From a checkpoint of a small GAN.
Data: trained on photos of plants and fungi (iNaturalist), 22605 training examples, 98.5 epochs.
Rows from block 7 of the discriminator, named by matrix and row number. Rows with one number belong to one channel. Each number is 128 + 32 x the weight over its row's rms, rounded and kept within 0 to 255. All counts start at 0. Numbers have three digits each. After the name is the row's rms in percent of the matrix's.
# convs0: first 3x3 conv, stride 2 (discriminator.blocks.7.convs.0.weight, 144x80x3x3, standardized in use), inputs 7-13, a 3x3 kernel for each
# convs1: second 3x3 conv (discriminator.blocks.7.convs.1.weight, 144x144x3x3, standardized in use, transposed), outputs 7-13, a 3x3 kernel for each
convs0.26 092:130123149211193116144056166153105176141105069150123139098162062131145111162066123142104108122163199119132067120151111111128194139149095109168114109124203160201108137157174120111119121122135
convs1.26 099:168118160198105171108138138133124113083139158154059101148119098159126141159145091099151096129123134126068145155090175164067097096082088123180150098126098075124175135191114119121133151128161
convs0.27 096:150116141100143122140158163184122160093234106205127145096083128091099101128103146168128153121133121214130178131133126106116138098141084107152184068166136066126097130111142108142153135088104
convs1.27 097:019065110130099113074114103099130080168197125189129117073128089122067122073156135071077109125107102089078114122099168107094105071109111186145137109111138097101139138105137133144130129089117
convs0.28 100:099107195107110142085144147146134078177099111120161129183144180177149138084174119140119152114160108129133057145130043136123110191158191122121128104084140125085096077095147113105141095103131
convs1.28 105:124167111146160128130170111055082202148117137164138183141172158136122135154123109143132117144125087187122123120159185132134164091147105150134142144128134096088191166206157157110091182119161
convs0.29 095:123119138126144139151171119149161201097136119135066095150155081159118055091128076167088194150117115093114185159147162141108087169137098117129135166106113097083146089155162144137128137148107
convs1.29 096:057095146092117142086164112138089113155138137159105223063130159126084088141166108173156114119182117109121115137146111154077124150081091151117082165100129108095125116168118143133113132119188
convs0.30 102:112086159093133112149046080126127181153145106127059135155111114187161117131149164129161186161058160126153123144146102121193088076094096071155105127119126109092195113132187184109136105131144
convs1.30 097:171213153162156042133182100075101067061091069108128079113130142145172156033138207098162188112175123153167173089108156110114113071115109145168105126081115134128093117115125138147088106087101
convs0.31 088:122158142151133187077162171105102105099146149083118130115125122204110217142144120100112125101127064100095178154158131098084096093170092087099077081125137119120111088094149150137151124111176
convs1.31 099:154186185131144126108115147155104182133128086084164111161192135144097085132084109158165170169130151137167162071123100105179120139118074126150139124113147093163103095094058152129122135115094
convs0.32 101:125092102186151119125190082152066200130123180111140069104186097164169179105138149172090117129167134123089143115152140165115176138175131124085133136178159116144172125106109180110126143184164
convs1.32 102:170089159165131097164113122167175111113113132132167102103075175153178173138127134184121176144075123149082084085112074170111064139119111130156140176153127155153092040112098122134084122125066
convs0.33 100:118109117172111115163095088112159117112181072114090095182166115150133104100193062198147092107124110149163096124111119176136155192145130122190227075149198106192181114161071165137081171077192
convs1.33 103:121129142132110139119147133097118120094138073155093093116129166128035141041176131124156133139135139137156109120185119134096097137135119142180161173153129102101121124144155139127206183160125
convs0.34 103:101147064069082117084131106110126175165121207078132113157084119178127164102158123132091158173166177103144096126147160070162131123184133109101082109129097164099151130151123122075144155160139
convs1.34 102:160201113077100080114114124163167130118121095198184179096153119169184164124124123145127184146103121168096136124137129146089113119122164111103183125117157106122135055123126084141099122147128
convs0.35 100:061173138128099095126159145163153098114189136144148110146111126134122168110113156184090164128161097116125124126092109137161135150150153153129075086102127165063188159165125134135185132166106
convs1.35 098:180139134103100135146072168157112128145098129112156180103086102057108133125114132136202118083066136084114070115121129076115168092114117184079117099083090144145112097177093133130144102154096
convs0.36 105:156076131162119151213153198172134109134103154117105114102138186097172143108114081136109141183091089117154174134099120098117091125103154088145141179178126150145118115053133163124100083117102
convs1.36 101:094142124155092114127088146114161130164127116114148096102132169143155132068060092160126128144124134113154098158147095147128145089152165130160112189151164104136144122151097108088119086161111
convs0.37 100:120079101126117076118124121159086096099139086136089165093069106160108154147210156142112139098067115160120138112075127132161103115190104107161070119113064107157174163144096074086063140169145
convs1.37 100:116141060126118095109155074125155137091089071102134162168125106181136092132121086152084172147126138144085109052218173117105164136158130112103137069087101109097158111081107127102107102093140
convs0.38 103:162136069199125109098114123139148112129149115138111149142104135113120194077103101151121121095166180151128187127161106158138129154166151114132104067123141174133108120153128129133120133129168
convs1.38 099:097131041163150175142159151093145082070105123099108167193167164043168117168114137138166153163066157149147165141138078130112065176176055189162112198153066119191099112136124169155109122088122
convs0.39 105:157140099152134204139126051146111178092148144101147056183114160141147118118129153117145120144142111161177102150139139155103144112097128102097134120167101123138103106118135113103083139147146
convs1.39 099:158108101130152113151145098157195139092140182165143109155143168121085085080153112155167182140126144138130114140172135159124159128097146136090130111108141062088085132207096198101121130119149
convs0.40 098:077079103079115072119147143094177153173136098141145201121144176147105179173098131116110124118096154132136148130136158147149213193096156119167124082112101196171209145109103124158085052101065
convs1.40 106:088120141093156154087075152142118135112111033124052105108078112171093121127143091147126102188132126121117145150146135075077144116111166103113158126153108142158070126096177166092165113112117
convs0.41 097:106096104116137141139086118127118117126138137135138114105098143151099139163135136091115142091158224103107074114121154183159140114105135166124143094209110134218134129186117151107127162104112
convs1.41 099:141121119090140126150120133128149193120080182081079124096165152135102107156097039104164172086163137158141138111189131123126177150135140085133128166145168164102137143113151170136076136117130
convs0.42 105:111126172088069083165090195107113101155142146127192131098178109102055118155108133162162151113116209108098165151094141190127167155159184111177085099109146070119146103119103148120101102106094
convs1.42 097:118117111120055104131081120154134157087068166118184227048187174156113150153143112116173134095129131157144126192125158152085098171155158101165151135112076114141116100077108196130107143165136
convs0.43 114:097096152139169109162100055157137119132093199141118099171159112212110155083155086175104180127122142143170154109167105130136173141227099187087101152178119182122162129072131167122112171159110
convs1.43 101:104139148146126115137127210066122160092129136062129094103163131135133091193153071130146139148122067134091135165105152134089051132126147101163124102103130134133170118210133124107131122156137
convs0.44 102:101143119109109153107118129174132178126154089176130173131184087160129146182116127104091089097103068134125176102172136113142109145062096189115184185098119124122106190127091139103152131131115
convs1.44 100:115155161136126138066116098123157088119124139163114078119090118066135083147099142093115138149065111082067123092059157115102118130141129132132159122110169136223165168127185168123133163097124
convs0.45 095:117161059083156168173166156100140120133142129175197123130131179087131086118095118094160082112138164085153069124144113120076098197175135123110138091104093113104143135112141125127082184111133
convs1.45 099:038079092150124111141125153131146070126132156153165110126093131130195101146106085117158098138180173130106177117145128107083199144141141126127097101105149096159130136092133140137120138111126
convs0.46 100:137109148137094125195159178108100109130162048113112113091130142105174157106122106113157133138112130125216168104164087128189127143116175158090157154131095080140104117078139126154121175091163
convs1.46 099:093098165095086065123187165151179162143190142099152163105098094172165071122116115128144077094150078090135127146115115085132113149150084114096149175144110122145131137132124150120096156147135
convs0.47 098:093129215095114114051170148169175136183079098180152134201084070139171093132126056120077107165120157143151125157086093062167078106089100094089151152125132176148119139148108129116128094074075
convs1.47 103:125160120122125110116154193149128119160125111206190167125165202135158107094128089185109144134168139123145123143149134144129141141163122119081116187147142068122127129151129144086126121134092
convs0.48 104:129153127151163086086125087122158165096058111178167126183086163243208115128122093112125176149103148073149081187135105136208159147151142074174140107111153149132085125107149137132176100114155
convs1.48 097:126140158120124140079103070131175200153158124120146110048149095089062176147096090155129115099121123117142114119104082200145120121148129114177130136162120157104079121146118127097100115159127
convs0.49 099:114106102140136113126099138069177170098143119125138173138151131127138122106139154078165125085148131149156128102144108127197148126123142143070142057096161144163172159099129128121085138125090
convs1.49 100:142133105135142104097056093185155169128172115149127110098201112136159137092016096117191119067108126123148172112091114141159094059081105082107171133085087112228113139092164108081101091080081
convs0.50 104:110142078142114104150140104145092166134147059065152104136173087135094156139064122117132150188084163121165176135162140125147104166127142133165103175146155124137208098139061103146132130183094
convs1.50 102:141144095135130143155116090084124135156137148109150146129101150150120159140097109152142108112181162146184199132120106137222094033122120069145090098149144133108072075120140090111108130074072
convs0.51 096:095117088121126069154118073121084105085153126161106137195172129156186115171189175120144172137218109176126169139154141162124139160185116157111131135128093090115149151135050135138114059072162
convs1.51 104:090180123173174123169090122116173107125168230151177088093142202135161137153150116139096163114084158117112103168136070095119093132106190163128103125131080096094172143075122130127110137113132
convs0.52 096:150152088082151094136188118117178180117105149172202183153149133165120177107110129140094171112135147147118112112142132136201143137132128113163142062142168114209160127137153120144177101142175
convs1.52 102:120156154092076137104084145099152134115102135179105087134140131145130083082101091105124126137167125144162154154100107157120095128110091157144107167137112074172081145176100123155070134160067
convs0.53 098:158133129112115131104152207120173141194115120117157159139151121114151107139107109124136128113166145103117151063125121160116205103168077104155158110169148138169143139196134130115169157123095
convs1.53 101:105193199108127145112155120156163094110167139118147074136106085120123163095157176092159101115149125101144108185103154116133123172144144156155099176137099165056071147137119141167134179135137
convs0.54 101:152163186136130123141120192130062138122072157076140122125149139066090118079140178119143119075139161097139156109126162159137146119124139135157058156133053155134155101104115107155118083104155
convs1.54 100:115142197105055145151126155151177113106134129146133082125146111153200196096254130054139099096097101112162119161119123110093177086173152113150163145202161164134137099117079128129149083153128
convs0.55 103:123147215117154129112171111119136188155173112120076197154123120169112097076179144094101089091149162087122102107163122078103116132151147094064106116111139120127097116143148124094154118123098
convs1.55 098:084115100134161119078134103137101155107125207111121123103064116117146164122083139138095111102147131101150120154158121099095146109126136130113102153116147080141121111123090133114176099177151
convs0.56 094:074095123107134130110139083120077128141109117143138154124117116128106161156165161132084212094143072180135137149116109167051138125120189129117170110112165144177176087163136102108113126124113
convs1.56 103:148043135140107153067124109151119137164138197141193157075139172142099143131160159122157152159185141110146113198156129121176150130118123091114103100138179085173159082131105214103128112118097
convs0.57 102:093111172164123113173170087137158132144142175136158072080095141130095179123164153101196089149112170081158118149165164083062135132087154158109122049141116109149138139094170075145090148061105
convs1.57 095:132088103123154178170139155141175168155146151170145204106125161109091104121113124096121082101176221092094112125086111125092123139136120121118102121079099129105160149127103133101101109107136
convs0.58 095:166149139195160167140173128119138109128158155121113136122141131116159097122157169176078102155109173105127058100149092145154134114073188093133127088147153119159168151103145091170128200119133
convs1.58 103:133110154166091186159118177189130101132100125177143093130134078111150170131072143143119186075154113104076099118154131110128113137142173183140143162066072158173143178194169103090128092118130
convs0.59 108:126165136127145132085118136130134130111241170121102157118158075169136121088164103200143171122122097193136120106138134108083143100119114146137119131076123132109162118120150143155114164137113
convs1.59 098:139170132175151114209153124181129134098116059093114139088187090137097143151168180133084079119040062072078102139154135136052181163120163169147202156128184187124122132112111148056119143124142
convs0.60 096:163075101163105163160128074150094142121233185125173110132157144179112183085173134135123110097117148138097117129128106110098119177174150104143136089146075166068108090096136081095096153112117
convs1.60 096:128155155134131153153154134167131088140130163155143147191139142083098104074124090095158174096121177076141179212149143135112166104131103124068149150143140183110095118130159119152084087152160
convs0.61 104:165128096136113125082131114147050042056100178145156102098139132097127082180096095150184175162153145149174197123186091108107100157164140133135141150148139128167129152165116161154115166150120
convs1.61 097:098121122118172098140086130053087127085121160089150128197101155149110158134134077100148060101114117107105108093098088161120128127128093139114106132128154089148186121142136117124127139127164
convs0.62 103:131063152127085118094089114110128167100144128136104186150172069115172187134125076114139207076106091119176170109139159163183117097157132140086116136167166117109146142108098123146132132161176
convs1.62 101:117111110144066151126128122071129113123139089080107076047093118100085084124131117087136147139174124130108138154159116190135089167129125133151164111166199123131211137059127129069159157065153
convs0.63 094:180091097127137067094087117097147112130138156126167092129092140167154201097135139126098125143161134127134125160122130124168136081172145118145071149159140111070136138110095118166121096149082
convs1.63 103:104195170154143201125120164132169159090125127099094143090093110150149130122111151106087192109148119123139071119137051085114127151054098174097126134157144190147091107180037041133079178086111
convs0.64 104:164122134132125141106114144148141161184138112103093122116145070119233097122139131135162159150148095081144178117110095121227141128104101138137191203139137126177186123146156173146143123151135
convs1.64 102:189170116111182145156147151087110117170160155100180147092115108093089156128126180118136178114177137140204127150141098132178095122119098123119108136096111138161067140108153151168136137122088
convs0.65 100:133123120169147127132141094114127145098179145119151127179155146091191140088095177083122102143107130107174070091119121082139128144129138119164124125205139112154117095044117161147109135040100
convs1.65 101:087121146126096137092120052085166079070150135111146110145185142104105115177176136115102135145150088123122172118119184148118138078168206183157145186166162107142136159185167146132180139130176
convs0.66 092:072074058094097175157111156115120099161176151123181091123158213145173140209177100080145100124164104103060090119102138148151161139130110112146115126074126107107157191114112103108164162169098
convs1.66 096:122153120123103107094110108143198156138128114106124107169075144123129140169142063142119133083176164106154054104125060142135115160155115135128137067139130095153092199242152147139131120112114
convs0.67 094:152149131058121102117117154118108124137135115126120149140128130120133160132126179148103106145091099136078107112115129123140121186153134122175160101103145118159136095066115121112077116143125
convs1.67 100:099097073127109126100138149153124134179209127116135137137103170140172183137104149118221134127195177127150105119144129143094152174114141110124065121142089144147090093085131174158171146142107
convs0.68 108:086071127139103144085120121165149123156163166118118101095153143102127099080153095132102137102114152169131087113101125136153077111131127111117190115102113056089121156100168069092121125109129
convs1.68 101:154134099097073089149139107102149194123098183087117150181127085152156120172119144176103109140140052144164140153147141193130141134206127091112193129131139136131120158098142119127088139125187
convs0.69 090:149147134103159139130186152102131139147144105136116114136139122132179183145200119100162088086150138131123135098110160136153134091119097103101106122127124136165149103161134162125186093169151
convs1.69 102:113094122134158110088096113105133150125171092154158171128158155126131135122197162070139098090135103134136085128087136112122148173069121116143062166092126118152077126067058169149104126150081
convs0.70 092:115194102140112145084134166118140168128164086110110115101148139151061080107115176184105088091154047145118171085117130133147123148161073142208114133134093067155173151111156115148097148151193
convs1.70 101:092123137136136157127175156144090086139089121075114117061111062088139190185124168099097119117130095143138146101107161176201099107146138119131074112163193094124104125097090137153129140158095
convs0.71 092:169186148143189124107131134044105097141040077116115103184122136104109131105194255116158158121096139140115124106087108142139189126154134181113135127229197150122143131132115125120114146159182
convs1.71 103:161144080125128113093100086172101119158141175179060124102130157069156102220159089085154176155145167149174129120126160094156133100088132147131140123154146123147138099154141075078153082121110
convs0.72 096:132125111107157090105168109164152125146135169087176098093129166190105134106065139090155168079099169099162126109103082117154138137224128110131093114138149122147099152088108152159105111086150
convs1.72 097:183100151144154166170118094148122189175129118100105087111188119152129138155163169169186121172160094136124141119120140093121089090145170138120055142130124160161205091115134148130116130157115
convs0.73 104:129079110130151098138111176131122164115187098144134111161162134141197115155148108129152167163106127100097193118127115149117150108118114148136111105107113132098128122077154128150141104109192
convs1.73 098:113100090129145126058113085153120151103105098150148188066080209137134194186099109137113132137087137151130158105164098127097116137122102105141073108061114147081141146189205167218152140125169
convs0.74 099:096111175160159131094079094143138160153206135104122061130146157113209184135163116053160176073074178118090156153138148097093112189137189174154116172135173115176104080129133100158093161134150
convs1.74 098:125076139145151100122132148116158110152088135125126094147111151093151184135155159143157081141058117119117080131048160122128173149143105112150100152160120113071112181146109141160125125113129
convs0.75 100:125136139089118126119145128157124149153099098144141144145159128106131126179188148097179146102102114146163128150094105126117147159134171099112177123125112203113053159140110146121089107164170
convs1.75 097:092122103120097207137153138187149103135148148127163117127195159133122073126083155138103117148145163143136144133138172127125144165145126086151100103133112162112148094097105162105079087136089
convs0.76 098:064091067099139113114117179132139159148208129096118078100128069068128181076166199147123107113173127218111176145120076180105122152129112163096164102098139139128157089141077139142170178177142
convs1.76 098:117101147190108174159126158119131115124105103078079100111156111121133108148137141156147099143109190127115117137086108134143129113041082111046110099138143129172110156128128111132085133135171
convs0.77 108:099077122114112111112128185118105109160117166131138110141149116109166139061156191157116115123128160136117101130139152120164142093127078135115111158113118102129131175090070118116114149079136
convs1.77 102:127154152143118130148162149126127111191187143127136052106180101111117127090080178082113141163182218130146105140185195100165136159167178143118132109142130127109088122089098131100172147097135
convs0.78 098:126133124057087109103205156114094108079110121117157100188099198128111155141155133131113125123144189115089142098065068154082107085101130148140160142112093167114134122092117105071113091180133
convs1.78 100:166134084138213156118118147042110122082122105123116128100105095144100157066111059168137099100099104135114119104129127089130147116119121137126082101079105155153153110074105158112153123125052
convs0.79 095:183108104111109153084131165134084167124189136130107104120138138146241122142126121114113117078133171165073160107128183132163180123160162095130144143198197108172077116117111084080138135191139
convs1.79 107:142110112228114203137120124128121129179155139096107080126059117115156121143088125108152130131156097096127170123092099102122147136163142059144091139096095170148140174092140125141143101108180
convs0.80 101:140071107109129147148143102111103096106078146140151116133156047153157143128181168077098149142134164089122151150178106165087085128149174135187100142109119070111151142144117074176089168128206
convs1.80 105:152109135186162136105128129225119163124147165127095066139163149181080244121128093122077161138127109119107133119130157101146178141119120131145152120167105136092081117117112181159093128146085
convs0.81 110:199134103090120096097155086152163067132129221111134168115069153096141124140107113100138088157153194102127121087150120118091150153142107125164105131125142112106080167143128134106163127111136
convs1.81 099:190136127053119096132114202118084100140169168172135169134121172124132089177127191167129130158138126123118145173137167102142145129142112093172131144140198153139139137128127196186107158097152
convs0.82 101:097096178178101154093117081082065128123127083155134136092203148118062153164145141131067114105129149116110083093134122113151101097137100100106124088099085129117128148087139098090095160123115
convs1.82 101:129116162083107142137125149153161128143104197127208112106155089094050142157142124139139142152169156129138143126140104067140110123114116175176080136114161104115149122112104095086131093151131
convs0.83 102:135096120148089128123143115143100142182099099102085125142139155076145170121133088088112184188059108131150097115180123125147135141146163142165090139173083084086138137136103110130172172175095
convs1.83 101:123153164200144150149053114147111080112047031121115073048176127136132184124158198066116129126106105088134106133118109067173143104148086113096073137162165140156229120113099118128093140032116
convs0.84 096:187115107131147109118142114064151089187099126134151079183151113136201133193123176125094101136155090124143070135098132168131175113080169135159137131096148152145141166138112167096145150166136
convs1.84 100:112123183165137203140116137142137147161167119144126148101106155169132129086140149080130129135093108125102152081072157103116185152142120077139116112103132114086014103147129152152128098095125
convs0.85 106:167037089108110103111137174120166087150093111135143115124168119092115120102100117159162120134115137188141173126187135145144097150132143109151126120200130168125134112165113147107172085128110
convs1.85 098:140144106168134119140132126124076092110103155114111163073106139141149131126159123177147144190163107192152122178170111143169186158128160111078148148079125071089134138065163121116131223092116
convs0.86 104:092058117133138159110200169104071137112065172088133058070141144129132152161167126119112134125191124136084115147094107051087128121213129154120124174113114130114139145160124058182062158127086
convs1.86 098:098136142144098157134162211167118107150121092192122098122188110184061085128116187152188153082142117075095135128097170101140154116090188147112092119081203178104119092163101096095083150154069
convs0.87 099:157103101129104198114091123118170093153159148113164185126090149101165149183141128112122094175096074111155183103113162092095180147183131100142133122161073156106134098103122146172143126090129
convs1.87 103:183106121152166134149133166160174153147137140157117141128125197119084088089078081079120058160166094060122162124150122129196121124165121139200153129147121139142102131115130122059134151064114
convs0.88 103:164106116114134084168104124191138168138071039145096151130194133126089157108180165157095125217142161154113123144146145198123142093107110143090143073133100165166162112174158117148157101114083
convs1.88 093:155157170155096157103137129119126143170129130162170132097086141096098151114125152126167122068095086151069101122080113091106100134135144100107118121141184120128090131083122151156140117091102
convs0.89 105:154098163108101173092096112135123079161087109113161146083178098111116084186151131162069126116180200146198118190116109109072125181136190138089135109137114138107119126120103212121089133151099
convs1.89 100:186172143172179147149155144079162135142189166073083125102117157139117117166142098089095106120101113103133123113166132124130121120128135086111172075099086103178117123148134147121138143180091
convs0.90 103:124128127098063126147099145147166147156103190074153084111135133113120096121127181164131093119130138148108137172128097207195110141129125132120155169167151124113119087164071138169122094122125
convs1.90 097:145147179140127066159129191113144128116129104126115178123115124130138095127207100153128158144114120127128138139105137144117134140201144150142116121084072143116157115168159138236194192187145
convs0.91 100:168120077145109124123068129150129146141149153138148140117147120130215182129139107147165128156079143164159092137154068125132121090066112099168148116118155148130093111103112080105068092145081
convs1.91 102:088068106105117176105099089163115110147131101121144177173124088116158110138100058126113092160127164091167136138115081165120178136198117089122165136133108116160160138132105147183099146111113
convs0.92 103:173200164145163139193132163152132114122149160110111074089093137135109100131128140087109111171123165148141097177157102116186107175233131138213185151144165108104142130141091090129160147161132
convs1.92 100:110101155084112164135069130142187144125097091122089116181105167154182127179138193096100134131161105089218137197129058063093133077139139119112090137117080128101137128110131086078121112134128
convs0.93 105:154136130128085120061097118148137113116099124063088113092107066131107132169114112124095133179237080160132154120110164155095157121137125089167197097169100127144072117106109121150119115110109
convs1.93 098:220159100167149121161153116131146168145078154154177155186144153099187194096194134114149136099161150103114186103197151085142164171099129111136170159168174163138131119094098103045087057076145
convs0.94 103:112155047146132065129128120103143084130115104149170098116128108136132157101125153107111097120134121114126119143150147078127150110141131133186117107168043121168200166169107167108142123094121
convs1.94 102:089166129108201088102146173175102114112125112121063129119069090148117104170064039107073095106143129069131174119149130079142127172173177169119089129104129095144146171091092123138135123087138
convs0.95 095:144094115136060175103119099131092097143064112155061164088170184147152153130236107120081059162151122097105082053089100101148095144186078087137148088130140137168134127126109158152181178183093
convs1.95 101:167100096134088129140140122080138206104132100103156154100148164104127121102107190092106120096091124140164144111147149122083079095179143136164103131126161133099136066121147135097114109107157
convs0.96 102:100071130085112110133135168142169094109055121114143021123107081107168047166057120145142087159147170128145135149085135144083153147111160103133128101112134147090143111100106081117120087158083
convs1.96 098:096162126133135153117153089075118168140120151130148195168104114129158081126089106120092065133091167154145199124147127191172142115048116138135117131111164133165106151128113120132144141166130
convs0.97 094:121155140148150073103099132098114120133173217126127106123081168145100111146192081089071141105109155102071113159073151137130179183221183131145129162164111141186120101099102114073060150157112
convs1.97 101:127123203117142146106111125136132100033169093099116092076123094209131109092202081100091149109126175160145143112127110110120144132113149123142160125235101133138159110168177150143173162098094
convs0.98 093:129145080190106088152115074166155148069169171119094092100141128099109178103175148104180116112149173096144148131108143108099113126115112133155105165142147160164155134137121134146133144144098
convs1.98 107:150179077153082118052156115182167105160098077164126118094122148110116149173138129135136107106120172147110136088078123123163196121127172140123063110171182130136109169099104120129148149158149
convs0.99 098:124158133155077104135102102176129145133109170152185141126167231137143147075136125120129136124068130096078081141103103127147125171165122153068114064085081101118084086148150145112120113106119
convs1.99 102:161114120132104163076122101147143143123120050172120091161209155196107142138151101120085082116058134154149150183115168141068140165171164133131138126149070088079141092112160101115150115096183
convs0.100 095:113123139116113187114102123137176144146129110120083162146152138064168112088179081162146127070124071138177107103086133166140191103196126102118108129175166167073202124070107182160111131141148
convs1.100 101:126134087123104170117084103151135129168088133068099104107163112184167152126094110097085114086083062144166120086127091112064138101080125156127160154113124119115130132185169186130146119122160
convs0.101 100:132182068137032090127165134133140175169136156094130108096142105121142195157174200105133126128185150108107157110150116091154187154130152073118144088084092081148128154131104152136154123119124
convs1.101 097:103106091102147065123148145134121132119191113123158140112133122128175126156114150157161161140102126085135064104198134106193075142170076091111104116166134131197109137111088174137110143120174
convs0.102 098:187178089103109123162159154136128077090071138104137114073159121104174136082138144175139170132161134171136123051152084123074092134161112116135145141084110144143129108170128141133131101057160
convs1.102 102:154106199131133132108060111195078105137111102142098085125121134135096113069089156146133084130189120065110138115114098130125130171148092113153080119100115145141160170156154133170096155148101
convs0.103 106:126110154088105106139141169119192113156109106075067079123201080167120201088131035122148156172142177105078100182065141122118175107114123106136137168117111099107181143098123145208117151174095
convs1.103 100:127127122139122160101110123117117114191136110116146103095194096163155169124123167144117171079103170140150190173059158102161183173128161099091155131142130125098103158186122108138122143131109
convs0.104 092:187198091169168203116160160120088114054128114164160132089145133120141137074119109123110102081119164138153116156111118124068107189125137146124114139106158124112073112144177154172095167097175
convs1.104 102:104068091100129139127132178129116105172097163145097080159195129123118077163106122101106121180135099109129061128123143135157089115137089117146153122182152061159124128140105132091112165149165
convs0.105 105:133165179121162155172131131083159132118091140124119129145117150151176116136076137171141144118149106124127119131099125117156115137166150102098149119181157093102083147092143128154131131253151
convs1.105 098:122110084093110166098111205127129120225109089134106116118124109158125151093124104109147094121098099139117089083083104138105098103123108081162146135151130137115134112104095125080105108143118
convs0.106 096:121127122129196158158109104175142131097133137141161172097031112116182164190087150078144139141149144120124109141083109150103116119158134140095109157112106145151109106124119172153147148081133
convs1.106 104:103164127154105181194151165128091106148073122001121161166097101197161116141088117163071127164092113148110133049147086105151127153152182114136122178148158105127085148114164172095193147129141
convs0.107 106:101090134149134141104125089128172132145153132117111140073132113111099107132143129071141093105140137119155122126155144128159148145157099157107238153133116160079104129132107118090115125129117
convs1.107 099:104168079101132115096131123131167140186203103195170154164156150176176140160176090095106132142178189136142140148162111145097123157149148113065050101112161103090105113161144095129171145176174
convs0.108 098:104145137190103139068140120139116120124084105111149130075144127152135147103167083094170142194168172130122155148110095090135178183127121152133153101129123123131100133127112082133139161117132
convs1.108 104:204137142069206141109072176097185106172108138165158121140143157129030023101011119146114105167126091140120151099165141137161133186131082131091135124168130166166174112150134131178138085080106
convs0.109 104:118138132180109172096220149110108182110149092073126119146180175211105141167130098120154105136151133165098128101137151133135161125167131119068169104131167154139156154094117125110097153130134
convs1.109 104:123147161118135085108131140150126091126093106152065132073158060145136096088115117114092143157149103115149126127092107075143110114179189099037141120160127073144043129060124111113132142131158
convs0.110 098:148119082137109090216165148074152131136134182133124136089172108094108060184133114097133125110110071153140199115105153138125088120136101168107181104056170138087183089130105159109119119168131
convs1.110 095:120123088158086129182151068168149167107117149091081119127154150105075134120144166105094070102105131104093078161175129162159063115170135156111112092120115054156140109149122078096090090064134
convs0.111 093:093156107104069135095127152158098126121075092158110135116212118100152186118134093128133137057169123128107122148127129166153154100201108100093187098072094117055097126142145135137108126130131
convs1.111 102:132086126154108149094146194127168122204178132113146113159132116147183187172113104137160120134115146074136077110106126129062083105083096150110147102172161097167150108142153086161135064091127
convs0.112 102:134063119136124127157073177155129099163157109144140129139148125152195036114133215154120098138102112157148115101167149138149127085071129148139166136159154149126166130164077135077139178084136
convs1.112 102:133157139141158143159163128106129099154148176179114128078084152142144132146068204109084152092166120126134129126059163144162122175153159060129198173159171099163106140117142170154182192140206
convs0.113 093:105095127185175146088124135110138102137095164106097128129151116114140108091139124153119113108149111124077084168156110127126153095091106131119144110125164170095117126141118061102073116136094
convs1.113 103:134142150163138127140117183076119126122109132120126132179149138116139117136062223138118147148138103140189160086175189180176121117213082147120108213106049132169083145123126155123127155107138
convs0.114 099:123125133136083102162157106107141112100130103119135156137167167104078090115128118105095094136098124139144185195115155130122100111130087170135149155095072156157072120070151146060108143123175
convs1.114 100:163151132152113101141177094171181079089143100100122086142093174180080134052124095119071144184127157121174152113097091103111094080033116103106111119119145105126126096163112075131139087105145
convs0.115 100:118137121117109130142136075118157088119108117087143118125104165136144173193097053173101147205179107114102091122144122127179135142111111134105088161123161080137081131080158144146164143121172
convs1.115 103:133129133137068150157151153071081131061068096071169080112119130101087150041094134137114202113105158143151132140129172119171180104112115137108076145113099107139199101086087130072107112171141
convs0.116 119:139140123064120138158159139113114142063134168155127138151138087112156152105093169149085124144190116142104112110155157139184135119076128096100145125136127144119108117149048112166132132207103
convs1.116 098:118111112155100183086098149116162104122056098089114120105104072123167053128139128129157142107110134090089145174094167108117178170087174157133129165150083108176133124093102137165132188129157
convs0.117 105:077092159087144097132147104150082122123151193115124145122126105206127140118158137167085160168119162148084102126115181152132148133185124119158071129102113102072079177124155163151139159075151
convs1.117 096:166125126164155133148108139144122117168111136126167136120093109081157134096097180133075105111139085078102088107107164154102156101084150132114170139111072167140106143108112124097111149140124
convs0.118 104:074120139138138132172156145132128132143130121153184053185151143095176130154135108086114104145086056057127116108106141109108097122118062192086136062102200106152079145133147079129091140072095
convs1.118 099:098153158169156152114094128065107125127085141153153083126207123130109109129079152161098083091127153131088134159150106136137124090110146086102128124139106109158108181202159157176080148180197
convs0.119 106:065131113083172069132125150105146137172140148109129105127142100162198086160140087095162117134129139091142146095158130097222199197174130115039159153085191098208115083144121126083132093102146
convs1.119 102:129214092135191124087119146106089077152159177108071048143168131206127086167139088144178069143116120131133134081104135080140128132194094075156111166128100115154103103165178095146125104111152
convs0.120 103:159098102150178173120096099144079115140101112139123090085140102122167114159099135129131066123168165177145090104120160101092149138083144147066120117104155168186109098152080150124108111132105
convs1.120 097:145090072096130160082136150149127138133118142170055121078073090119095077161133161097127150157078196087097076161139138105126149145095202124148116143104107086112116131090160197131180133116176
convs0.121 095:129121096084090077146143148090091187147131150126145181159139121131163081112117135153128103103163144143128107095073124104115178137193072176116121120193170091131110097152138162103119121156172
convs1.121 098:061158116195151139062111129141140179057132176142134149121148100098193172157121104149095142137149145107125138172172141115143046170133135109115124141029125114112089172158137119119160122116119
convs0.122 106:152149176175134101102117171156151119088097046106163153116196132170102156123122053126198112115095151134139126083118105094113147078131113143141088170151093081164162117119099111128178113124126
convs1.122 098:133129113102085130104124103180094159136139172172144118090120113103105120175089113090135155130154163111121157147136091089126114159215202193107129138153124162116115135097108110211157138101098
convs0.123 105:137128127093062099078078110112139094150156118146150121117121093116148139127094133117087097120080147169156103099111147115104151156138128103049153143125102136085187155107153140116132169135089
convs1.123 098:129129124125128080111093131119083125096111103129097160165101171133151189134154090054106146152161078137071102149093105054156127165121148168113108116108117053071130063113118102142105138197129
convs0.124 100:142150124132119160136128148115125158156099128138135093098152084129139117156083145097174105108093088135152140144105167114098122183143223108115076165113163109130082116097131113078131193181141
convs1.124 097:095098075090166144132153146164128092129126136086127132133151159129148098121132094128101129098110116181160152121173185054102158164170117137164084115104095105099117105157093123111118108091119